config = dict(
    model='multi-label image tagger',
    dataset='photos of plants, animals and fungi (iNaturalist)',
    image_size=32,
    crop_scale_min=1,
    num_experts=16,
    moe_every=2,
    patch_size=[4, 4],
    layers=10,
    width=256,
    optimizer='nadamw',
    learning_rate=0.0016,
    beta2=0.999,
    max_steps=6100,
    epochs=5.0,
    lr_schedule='wsd',
)
Rows from block 7 of a small multi-label image tagger, named by matrix and row number. Rows with one number within an expert belong to one neuron, the router's apart. Each number is 128 + 32 x the weight over its row's rms, rounded and kept within 0 to 255. All counts start at 0. Numbers have three digits each.
After each expert's rows are labels from the 100 images, of 14976, where the router gives the expert most weight on average: "strongest on" is what is common among them. Only what is clearly more common there than usual is listed. The data: photos of plants, animals and fungi (iNaturalist). In brackets: how many of the 100.
# router: slot weights (model.blocks.7.mlp.router.weight, 16x256), inputs 172-255
# up: expert up (model.blocks.7.mlp.up, 16x512x256), inputs 172-255
# down: expert down (model.blocks.7.mlp.down, 16x256x512, transposed), outputs 172-255

# expert 12
router.12:156095113191161103072146127093117130107122136144146146127085104133120145096107163065131155130169109107119110103095124099130094124127040115115094173142118096125141149114110141121139111112097148160115096130085096158137174064116180112053133132150139087183
up.0:151081126144109118143172144130097115165120160179098094160098139052084131093010138110119068112152090081138125100144098076070144113101115078184151189159148137128153126150149065131127097134109153144115150141172130096170169163155127137085074112138114130135
down.0:137154117139083156096082169118180108180145168104132069119111219105070130123139101105129160155122096097081177166120039110130122164174184129159215146173145137160165134110201097133164109089110129148181164137111081147036111083108129148099099071186129075143
up.1:185161124123145123123137172138113201127149111054109093170111066101086135095163144166198102125157134134137116157157097107115117148137131075140108136120153116144128146096186085064133141102110119090103114117121152129110121110173151175120212132157065131100
down.1:186133119154147107120137137164179135126179133077130125088107153123119180167118088138139082136120115121132121147138183124115095137142103113191119138092087144138095148142138120148149110137068169116141153113152160168100116153070168132129054156078177149176
up.2:199143148090132118158144113132137148141129128119104078098111075171130091165112086143135195161053139120177088101187149158085116144105152109158150141199134179132140084102138122137121112201115116092068108095123161090128075099132111129082123151119179109129
down.2:122072124199153075172182099121113159142136146206120121086141089181103147131094121143095106159110128171133119087137138143118129131163153132123095088148148094134133123200170123136157108115147136144074112146064096128142121101188091064088111200138052161092
strongest on: phylum Arthropoda (98); class Insecta (95); order Lepidoptera (65); family: Nymphalidae (26)

# expert 2
router.2:142189125169156094088180126108165116117119081160099132129119175098076086142096118128096052127081043139111147061136085142098130101161158125085090153133088160071162176147160166137168139145129135106187189093139155099122163110159083114130088119175102153099
up.0:111141122115107083131109141179107149139145115165171115096126130131165099137148146109134129200134085122161126190138117111184178206112086194136140105153158125122082121117105104133115163114136132122110122133139062163165116122160146214176117114120148098136
down.0:073146129135104125155146108111138136162104102138149127074119113124106098094188050137123114126124150074118164127209137166156142090097075195152127159134135123092146106110069123110072149122158105106158104117137127096105154192151091104138140082152111114160
up.1:134146118128154166118130110147107126160132051161115184116169101080135066149157125110110144175159099071149124187140183177155200167172110149104130126113175118122170121109116102128151166191077171150130153114099126159130122106130106166152093117168149093128
down.1:036149071125048114174099118123074153164191126086149124075160152137147109137163127152128153127099145081113176174139124123141091135112075165156151134114140066123109107121116130142065177098151113089127074148144141156099121187100160094151154105133176139095
up.2:098072117158178078131131141155093115167125182144111179080151145150125120136168121075080099125131095204119158156136101089169146179147118084108138136114105116140157125128135171091147131151170076129158111074107072132116112168141135163121102151075118090095
down.2:101142131088064135177116085123124140126172072117132133133171076100047119142174170139132173104118134108185154169169116111133143093132107142088165169081146102174187109066082166070067134120148156133178114151138131133088161202134082138162127079162137115089
strongest on: class Magnoliopsida (49); phylum Tracheophyta (49); kingdom Plantae (49)

# expert 1
router.1:132112146114148153106129073185156115167155084081191180090116111130132129145192117140106164125134140070091147195140162167193198068100139030134093153111152146061090141091134157093135190174138117142155100114172143088128100148115145110159131121049034111162
up.0:132101106164172109175138111150101110186179144140094145091136060164128095124158122098140123139115116168172116186107147108163116192147070126079136117142087124124142111105142114071147189153121150157122111099067108101162110101163135187116107178101157141122
down.0:144164132121165133153152078085112140067087123139138155169137145159111130092104124130140095117166130072144129108099121112137121125139134118112135155171091145107120178155101150110120080190122110107090200059147146123051100098215113121087096091137113126136
up.1:153120101139109168139109129169099131119148158151073097217088133145120150110136075136081121103153183152123135087100114102106118147132151126142156127134078185160145115092159160129081103185141096088072165122141131134165137136131109129097177136128134163076
down.1:113142088151092144169145106081064145112142167100102130126168138134135109173153162148150132094162097120129165113111103066098086135075097127114117145135129168106103151179118170174086120173082141110174134083185168126111176094148126175138102099148110164111
up.2:142157133108137116163161147118138119109152090100126090099106184074110161099072085169144099190161130166136126057113117117099075128166110116119148149115104111174116146177158095133119035141150119080095162127090147156150102139174156146119173124108122185070
down.2:116126083112097106147135172136066116023142154102165107121078102137087102175109131130146116129146120140163163087152122142101180167168164165170127108102155147085141106135133097111047156103114115125124084140127144128133149137165118166124152050148169135132
strongest on: phylum Arthropoda (99); class Insecta (97); family: Nymphalidae (35); order Diptera (25)

# expert 3
router.3:116161101117134181142138153121127093096147165163131097109072129123191104142126075156173163158180127117114172123115105116140180135139098151072090074147204149117138117107093070108108080144159164203073121133098135078130177165088142081133138102222170131113
up.0:140099135154117080110091143073164109121109095091177138168062097161068204093084150149097136120118106140072111081129126118107060122127182135174087182120166123101145138127133145147098174052092128066165145156166159122191129062113119145124135130169105113131
down.0:107136144095106103201076137125125133131154066088128110074186100122107086128165165133164175093075160031142142169107091157143114147144088128164100168129130108075102101113093123077107171118100155154144085150158188153138153114141106143192125168123125084128
up.1:139145151166121190117090189184137140116130151107110138110128102138108149135168147133068093116095120119078079104156158114095182116090111095133125159168122119142099147089163133115083128113114171106104130151141140080164099144104178150155136173055073140133
down.1:181111123098107157144077083086068119122138102135161132068105115144163094118139157163169152137088163114126097130079152088134120114214101065107144179122175122126095131105082095049124171115083105199096101091108148155094122062127166133055173137131138063119
up.2:096152133077187071163093135097078176093128128064178126113152113189155130127147101138111115166148163090162151126158162168145085130123165120133159178116158120110166106150167125143135143101158096133109107135127103170111138093092177164089099110099182150149
down.2:159146108160066094150134138117090184126107141082118161111165132129139085077148145173134101137159128075113142158103103111196156154154116167148129087155121127147103127146105205096121141168136147111158127109130117164108130110179119081120144089144130099130
strongest on: kingdom Plantae (91); phylum Tracheophyta (91); class Magnoliopsida (60); order: Zygophyllales (25)

# expert 7
router.7:179084112094099107108126067154119103090170110172148100072111111165146114102077148136119122156046123166143094168064185073126061127108172135118105192139128130154172108160132109142038137178111110140099148122122089122088143127099146140081170130114159089133
up.0:101112149183125138110191130146088129152174092139160146132135149171144175133186123147079145203152097134183152077200116130122094105183106107159147114150076116133064094128091141150096081165170133113120147100132097061151166111143100117121080122114101116103
down.0:153128112141124143079101100198150127155160133160126171138138150132092130098186148104131195111062150150145127157153074110108078187088096088089081092092164112088097135084112207182119189143119140084114172142118093173143130130127157116171168089128113105127
up.1:134106112115150080103085113127148117109159121123093116142087106143142114124085107116110127080147137078148169081121189156191110162111182124144178138144102144188107121101127091121128080170115164089101156116191100124063157076141192148080162104156155106128
down.1:145146109156084102110186064127092178156139139130123159109101139021147147149143093116122187109119081160142104076087131129155115173123091088127176095095138092117111137047157142091099104175115158096118163151153142125146110101148147177135159146113113129103
up.2:082067175134107052130182116114115118123139099127099120120144208077169142130080134174172145184119114135208102129072111148151121160106127128137151123146154112175095113086152116199104129085124113112143124158147159098153153159117133125053127173127147132168
down.2:157128148151158112068146170110092153049148113117123190146134113101102200105098105045129159095095144075101136139142175117100115152113138079142113173111124148116152125156121095081183141141115121141130173162116104137125086123138151090147127166122138141119
strongest on: phylum Arthropoda (80); class Insecta (75); order Lepidoptera (32)

# expert 9
router.9:067142117123076150155159137131161098155126114150119055116126183077179185094125105144109126140126088185157128132133123135122051131148122112159123110144157086172105132092082091138149109094154190138168200130137139089090121113126137158185146173114120152153
up.0:142080101174132184152156132108080135113104107147077118164130115116108073087078189089091073166214130103119152083118128132147136069120131117085165136185119200133125076150155086109150096090093068098141144101094130092117153137122084145114153143136147122141
down.0:162149119151085085088115121078188141137178137143102205144153169159126078162188101100101103095093058094125139212076123102115135193131138114173126150131089110082145154154147139106118108183102118054107091156150103112122168129058173115117114073142135119071
up.1:169086124153148169112078117117084100099078159141081129165157146141065092163091195143130121193111129090066161111077144129106138114085128162151141075168115154130151158136082168106178122101123098146139097135152146065158166201151136085118118104139154109146
down.1:132152115065096106083150110120139095121136136095105140095149119136060157127154076103150178138109119159131139137131125118181139136116118120158120141118127141094189141125097155146126088174103067139147136062086131110143125087123078125069115086200134146139
up.2:137140182088108138173105210134099140173118151135121103096126131177129167116096116089128131147131113177089078132197103140111142104131141096103126129163134149182148082120113101186081136152149101175125140152126113126154146146138098111120085175177113072129
down.2:150071110176162167087128139107165202103098187052169127186172148130133124142143159133173083125161134155123136135105079142131177091052093080171186160125115150120149174126105139043167080179143105109109124166145108175067148102126080163065128097137104134109
strongest on: phylum Arthropoda (80); class Insecta (78); order Lepidoptera (49)

# expert 4
router.4:173129095130080135103098174187116085171149059134108065186108141107092159161122075165121098189115172116166110134117112147103096124147188135132107090176080139182124110184160110101064118145095163139100171122174179128121138126149112156115112154147160217114
up.0:155184117122075106154115170148131079099137109095083122142133171111098113174113111166080149152159147126135145113098110137054106148142182174147125208164137132134105124165165112124135070085106103124092123135150146139153152135161186160147125088127181142119
down.0:101121124124159174126126073121106236111093156155118171101152136137140117072110154091125089110120121083130116159175108135135110191117119151142142119113140074093151082145164096173157147156148144116096158092113086144180165121187123096091122085149151117104
up.1:138169147132130117150144095111127171049074108096130135113098144145218142106125168124128146132144140122057119144061141071090085136114138149189189157114169117158118135122124105144113032156118057146095069140141151180151076094131176095165182121146096085165
down.1:094144111133136148124120084163157155142102174135106177110159125116181135078139147144117120095105165135114126111105119076187118166089113139168132099072148134142145222069100180160142115207093099115120166132143094188147078170174153137121122161117112100108
up.2:143142160127122147088156165135112164090119177119080143149107118124151126100137152110151199135110120113054103125173110151119147152082147142170169085086182117067134125135108117132177110121140136141098122145137126156135111149100174116155164158096086065149
down.2:103132149144123068093135080118151187142117112153167157134039135128150145124127183128132129068109158103124155133096169104125100164198111159078116117139133111113181114109142130175147184172080111111073160050125100137132114080077129128097078129120173097148
strongest on: phylum Arthropoda (63); class Insecta (62); order Lepidoptera (60)

# expert 5
router.5:133117163136158169185179081108068117113110117138090130177108080143120132132100153035152116133116079098172103117174205127117121172159084121151149125172165118111183110094133126126122026184137122193139130103145126160115130119176118142122049180173162129131
up.0:121137134118094146089075163166147149112169097096144140097162116142196140134114179156105155114051144121137106126058133074145095108130153177112136113076150146148134098095139150110132196117129144186190105103125070051136102110119163093124180086120166130129
down.0:127105176142133140179105129171081123150129056098186100132098099113081114207117095120146114085147081110130116160082147113129140139155136124183140114117169134107106061136088160051062168141156065149069133118215158137099113091113094163141179138155158176145
up.1:101166126053077129168093104146160097116115129115152135105079160119114120151101159112157078115134160127142163119127143095123202138084169102160076121165131140107082122089108101112115155120144117119116140110149216130176116101059121118158137141144117139044
down.1:113095177170155169103171194081109159203118159108073110118144080127198088087118144159156165124136158150107082154106167138119137096179138173073125104128154128193149186165126094131099149101130154118121071101090125160111170167130149170164108142123102136169
up.2:137127140121156126136149139076171109148099154082157128146108123154135176105165190121114111093198158116098096161079115103169108096144125128139112105123159129157130147117190143134141181073118158186154111083102151139153123136064092133142102120119099085114
down.2:134173195127128109149098129191177114141120111165151132068178136177136087184169127071170114108119134139112082174185140112174126108132212088210082132135125067090171103122089100149146115147195121131083187131155085146110160141074182132129139181096136150121
strongest on: phylum Arthropoda (72)