python train.py --model="multi-label image tagger" --dataset="photos of plants, animals and fungi (iNaturalist)" --train_examples=155796 --image_size=32 --crop_scale_min=1 --horizontal_flip=true --arch="mlp_mixer" --norm="layernorm" --norm_position="res_post" --activation="quick_gelu" --mlp_ratio=6 --parallel_block=false --inner_norm=false --moe="soft" --num_experts=16 --moe_every=2 --expert_mlp_ratio=2 --slots_per_expert=1 --shared_expert=false --patch_size=[4, 4] --conv_stem=true --layers=10 --width=256 --num_labels=75 --optimizer="nadamw" --lr=0.0016 --beta1=0.9 --beta2=0.999 --eps=1e-08 --steps=6100 --batch_size=128 --epochs=5.0 --lr_schedule="wsd" --decay_fraction=0.2 --final_lr_fraction=0.1 --warmup_steps=120 --weight_decay=0.1
Rows from block 7 of a small multi-label image tagger, named by matrix and row number. Rows with one number within an expert belong to one neuron, the router's apart. Each number is 128 + 24 x the weight over its row's rms, rounded and kept within 0 to 255. All counts start at 0. Numbers have three digits each.
After each expert's rows are labels from the 100 images, of 14976, where the router gives the expert most weight on average: "top examples" is what is common among them. Only what is clearly more common there than usual is listed. The data: photos of plants, animals and fungi (iNaturalist).
# router: slot weights (model.blocks.7.mlp.router.weight, 16x256), inputs 172-255
# up: expert up (model.blocks.7.mlp.up, 16x512x256), inputs 172-255
# down: expert down (model.blocks.7.mlp.down, 16x256x512, transposed), outputs 172-255

# expert 9
router.9:083138120124089144148151135130153105148126117144121073119127169090166171103126110140114127137127098170149128131132124133124070130143123116151124114140149096161111131101094101135144114102148174136158182130135136099099123117127135151171142162117122146147
up.6:133144190119144137148152115113110115116127078136099138143121105167131121109128142128144085110107061156142110121164176147122100147171128130139118118126133109159172118136114155126143119131119110136167110134150148123122135119167121156148121136098135138134
down.6:118138130159137142149139117100108121064138129125127110143113130180107152159155097138126119126115119123125086122122107135137124095119188137107122135114099127099160113103144140135134098231158130131092154148160098090084146135087128098157068091117119133143
up.7:132163133133127155136128144152113080129164200154138154135097123116083112141119112104107102126162118145104125144159104121112120134078106108097124102146138157124129146118092123108119127131127120095110133127090114131173133174143128163114122198121130122065
down.7:176144113110112152115137129131101119135150140174138107143100131150122147126121151148128151109098118141141134168134165110146108095107132078171159144086131153089139123126166101111116117166086151159135171103138118109121119130110164129154106136179123128109
up.8:139127156137130113126143104150128091113156088124115158115142093179173119103170123149138108106093106181108109163127146149127093148161137149143125132113101069146113151107124143143148106144099155124158138129157093140135110120142135110126067131108125091148
down.8:129132122123131133159125104131129132077134113116139102163132167145132138170176101132144159122093127111091088132127150145150150074114161139131103147137108122094135143108137110142084095192153135153096166140154133117094129120068151089162082106120112128150
top examples: phylum Arthropoda; class Insecta; order Lepidoptera

# expert 1
router.1:131116142118143146111129086171149118157148095093176167099119115129131129141176120137111155126133137084100143178137154157177180083107136055133102147115146141078100138100133150102133175162136120138149107118161139098128107143118141115151130123069058115154
up.6:118143105114125113116117183092135152126108140146039110142120123113128113105097151156143127125108147123186134119096129087096055151134116137103146119125128118141109138107115117144152115096149104127118143149108113128127128112138117165069135163152151143145
down.6:126106127129079142111121095145149121124155140132142128133108179149107140194114093120127149109072124109116131126177127146148130088108119103137104157125132152149075144124149130162096156103104114129130139102143129115125108132150140155116116127117090131151
up.7:167142110138099123148118116121162150136102136144111112140136172100157151081152099123120188096099136162147147116077128117083118146134123145080150105120104107136161136146111161146133115099138145116095129107132099107130148119134134167106119142126141109147
down.7:119147095142125127080102133158123187112122169176123189133136123089150111117178116138133153113164136142116099157163072078157129171169077106118094136167136088118135158139082096152051101117137164121122135105108158152094085161103121153141131139105137111140
up.8:175154123154101131132168136114149101115128178173129111141142159128120087120102161132110157163098165143139147105099139102112086129125122130093109152153100152168115103163115111091123126080108113123097116127105117130097110136135172143122136154122186186125
down.8:089178117154148120145112146107117149078100153082111130133162151143129156137092129120132102134143111121084113089113117093097098150087120132143142103123131143118152147153151149187112087135132141095086133155145113146138122142119152126174120098108118157103
top examples: phylum Arthropoda; class Insecta; family: Nymphalidae; order Diptera

# expert 12
router.12:149104116175153109086142127102120130112124134140142142128096110132122141104112154081131148130159114112121114109103125106130102125127062118118102162139120104126138144117115137123136116116104143152118104130096104151135163080119167116072131131145136098169
up.6:141163165108076162142150127161119139161119119130103123153136118124131123145156146121126137127136083098093122127085101126124097144118136149141143131162125134119113114148149131128102179117096128106119127124128161170157115152181157130172074164113123132111
down.6:133098162148117122115164152124094127158157111148119126165128122121091108161108122109155083140168100112090140139126093125157154137166126130130126100135122123105103164146121141063155142105110174147180165115122146102099147117147098129155138117134134106098
up.7:152111122092140153133090098119111122123079135120158098131116122149177126099120151105151140145151155074126134125098161156156153120157138146161136149157150117144182078094137136136103107146091122168130092125129092150123172127107155092115139138121104117171
down.7:162118157142117151117138168098142125175128117130120101107123141133090129100128121096140113112118107130071145139125112071167131174151164089207127156138092093128116141139133141070129135102088153104159163118123087132092128132132154155140131154135110104108
up.8:125123125121099110099132132112083129094119154090104116129164117137175145156153207108122137113150121148149122105060110138085142148133130112145155114159146126134097107139137140137124102096144076128088099126115124161124108148138149119149156128091124129090
down.8:154148144122124142126129131121168166192178132114097104111114085125103137115128085142131079119100105134106146153083113117192171136128143132198126101144102141133115157167098118110137122151099136121111160073137135108083117156130136138160097157100079128118
top examples: phylum Arthropoda; class Insecta; order Lepidoptera; family: Nymphalidae

# expert 4
router.4:162129103130092134109106163172119096160144076132113081172113138112101151153124088156123105174118161119156114132119116143109104125142173133131112099164092136168125114170152115108080121141103154136107160123163166128123136127143116149118116147142152195118
up.6:118144158070152131133120120130100145086166132117156140117138139134123114144114159154106106134091088119137164130134110126121127095080105093175168102136147127118109095152122136130146098119109105114170075120140111131138108143130141129137131115092083119122
down.6:167101108148107130101163138135139116161188178174113143109154148086130128089152137080130129100091130148135125153154104145122101173102098139170130125135123098107100098144115118128128139147111165121125104095172103145099153138163154142135106156107158178131
up.7:125130157159140162104181142142141116130142159177094141168114097107100143146103134107111095105093092132113094116135115115128114156127154102133107146125108157073086170134159152148128137122068147103136139114121128130135172175135099103141097161126120126101
down.7:131120111129164134097115101100093231106152123110114156148102168134144136107140120107129132125107131089148125142101143109119123161164134088093152121159132055132145126132136118138123140164104123128101118081112115108108127097124147112101122090127128149170
up.8:110173110118139128111132146097115140103110134106142143164175136125154120122132111098139107137128120091106125148104129079090161110147074175145163137085133141112137119131136131158146129117134114165135131107106066135152093149137126141069154156118077114104
down.8:122125116124112093162148095154135186143145141108122140128152098144133136104142123119150112144118150120120130138110136116142126148092121176150131108145124101122131158083108086186127131151059156142120148112130112120142102132161158127113099157116117100124
top examples: phylum Arthropoda; class Insecta; order Lepidoptera

# expert 3
router.3:119153107120132168138136147123127102104142155154130105114086128124175110139127088149162154150167127120118161124118110119137167133136106145086099088142185144119136120112102085113113092140151155184086123131106133090130165156098139093132136109199160130117
up.6:138138139125119120198139146133118132118066107119119129127069186102108151138149091092123133143138124110194115122175133119137134137116110146144147103121166116107116131158101121145124080131154139138113117135112115117094127123134124146147093156159194179089
down.6:148151153161162132086148102138107129124170122123116115130181121144150117092140120137100097118186129127118165128127127127135146147145119148110146130139129153147148155158149095157168103166090125135192103107102091157130137111121102139117089164121125096163
up.7:124147126115154093160129112104084149100103139099181107107143138163168131130132123147092150154183128114120145097134135174140100137150117141111135126122150115139154126146151110138144128101154104128104135100115105161123132140125147120090102116117137112108
down.7:131140101152078127133135141130099172131114131097104142132145142106117088102126153164137104136150136089111133136113100120175160132168139151139134103152122117143132120141117184078133126154141138116136143119106140144114139116172112084125139083146124116121
up.8:098138132089172089148088119117092172086138111064158130097156118184155124132149113136111132152154140121137134130162142147153109136148163122134136165109155097129145123163156134126140128112140114129119093135129135129116135115092161141112120110103147135135
down.8:144134121156095118137134128131127171149127144094109150119145132121128087080154153159129103135150143096126143147125089121182143144141109156138114095143116124138110135133118167096127137146142146110166134119126121151127120093157130107139137099136131112134
top examples: kingdom Plantae; phylum Tracheophyta; class Magnoliopsida; order: Zygophyllales

# expert 13
router.13:107129135112118132114077097111106175071084162118136140138149118168148110123136150122140160097104157142120108140100126099151150136121122126140157146101154079167116157150118149128163107116147095128130102118111113125131126112132147111106164107113123074125
up.3:082093126174129117173176148153123121156143124114128123130134125141090125129127097119133113138150085094117157123146092089139111145113139135168117127138122194104126128090091136134114130163121178150160160168117148105109143175166103102135144146115144131123
down.3:110133155164116128139124132118109095207154118111075114105151094130143115120185109123135087131140140143141146093148133123122153095155127094111159137099096155106104124142149111142132146118109134141112161097133157136107114138135128161098143140122128100123
up.4:124105107146103115188129186153102109129174118151113096146121137128109107164097170151069144173139106147182143097131107138091128151107104137124130124106115118118148067093154135132096115129141129139141151115140103129144145143145126142159101132137157159114
down.4:132089123154131133120154132148194113124156111143150083101151101139147129127169169131108138117090128185159178143103101122192108133152132158180143110138158145107113110079141145110147118162151135089107173102110156134140125171119141116121102142151158112095
up.5:135128119129142130150129154134126104157143151158129115157098144096125142139119139144146097144109139092152154077184114121140118118135123094088094128142126155118131094139143120112118084142119154143166144136149141109136157152127132109121110134130108142125
down.5:131116109140154120138103134084147119143149109086142122172148141142129106160105141155146134162122176099116134158123166115088106115126157066115137153132109116120130141147130092058071150142147162128140128113087124141154143129130142079150146131117138125162
top examples: phylum Chordata; class Aves

# expert 15
router.15:125124148117130100144115169124110137122159150120140122099105129114120132155121134138135094154117111104127170115148090119137132128115112174163138087143147141091113123167112133154078158132123092062121144148140132160114145145154099132124177121116213149097
up.3:173131172160166133139136069110134162113111078132175154149150097127083091151126109155161144149090122113111127161146125154124158114122098111127112117162148149106107132170109119129157151116142121090161131132138138114121151117108111114105187094109097106116
down.3:120133134104112172111123094149189115129073143157137117127117115142106156145139118122165166116126125130138109097162116162156137150119146101153146150111133137097129113119151140128153095174088127135137121110127120138121142169108134119133097102136088111092
up.4:162135175151119152145152121089124114101143105114158123134139107113102089148133103143109145144078155112141115137139139152128157088146131107113091136130107131116111147156119109108142161112149143125177150165147158095107132090125114101092143115090133140133
down.4:114167156107113138111123140151165129152120123164132109148083137154118160093160115127125167151096117090140129116147142142134137162192187122185156178127102106128136117124170102120143125149072132154130115119137108102111125154117140127154117121115101118108
up.5:119186137082166122150136168114111131084122107126109117132118152088134147141099095124085113131130110098129112076126171100084133147150119151128131169157119095146187108151112128098131089082120149157091114116143104111148114140137159161113103120125148144141
down.5:088125136124134145106120115115142132141084189142145116096170106158136117057108175103141150142106157109144166140103113092173122147136108109122129123111119123141127187118141153086156147144123129126155093114118084135104109096116136157139144161110120093099
top examples: phylum Arthropoda; class Insecta; order Lepidoptera

# expert 7
router.7:166095116103107112113126082147121110099160115161143107086115116156141118109090143134121124149067124157139102158080171087127077127113161133121111176136128129147161113152131114138061135165115114137106143123123099123098139127106142137093160129117151099132
up.6:110112134169132141111164127132123071100105087118118129169129131105106112126190109153102101126116127104134154142129112113110141165111095059089156129102166134098155114122142110104138116104106125108161119149119095137111175145134119126164124129093110116123
down.6:112156119135151164117157092133119132111087135083122134078122123123133118139105143170149112156158152101139125162160091144117097128112108114116118062148097158158122105144145107118098123110101107110140110126121111146106133140150128156162118107149124123106
up.7:150152146145159137140138121101133138175085079091056159131138106112124120134123129183118121147135165142142116139109139145123148122113124109173115122121113112101147122145103123116096117135130154164154145155122116139131130110121128149091127087170135117116
down.7:132130148109164114099115093102107131117128110119140141150116053130149174153113123163147139155111138105128137102118134151124132132126144115149126075131177153135145095138109083108139154140119111158139161107108127147110164107178096136105094121147097121129
up.8:091147151132126105128118116096108123115155149110124137124122138118056158096145116138117157131114095137131138133138117138146103165124132113161130122108101124157118158109109111116139124120101170134119122133139112100091133135109143149133146111115115100108
down.8:185136102136148155136126124152115139099109158140125155139116154118151131103166078099145170140124131129126131121119112170067122141135116102120137111125119140102119109098167110157101151109152139134141108140141113151121129106156181139141091111126141122157
top examples: phylum Arthropoda; class Insecta; order Lepidoptera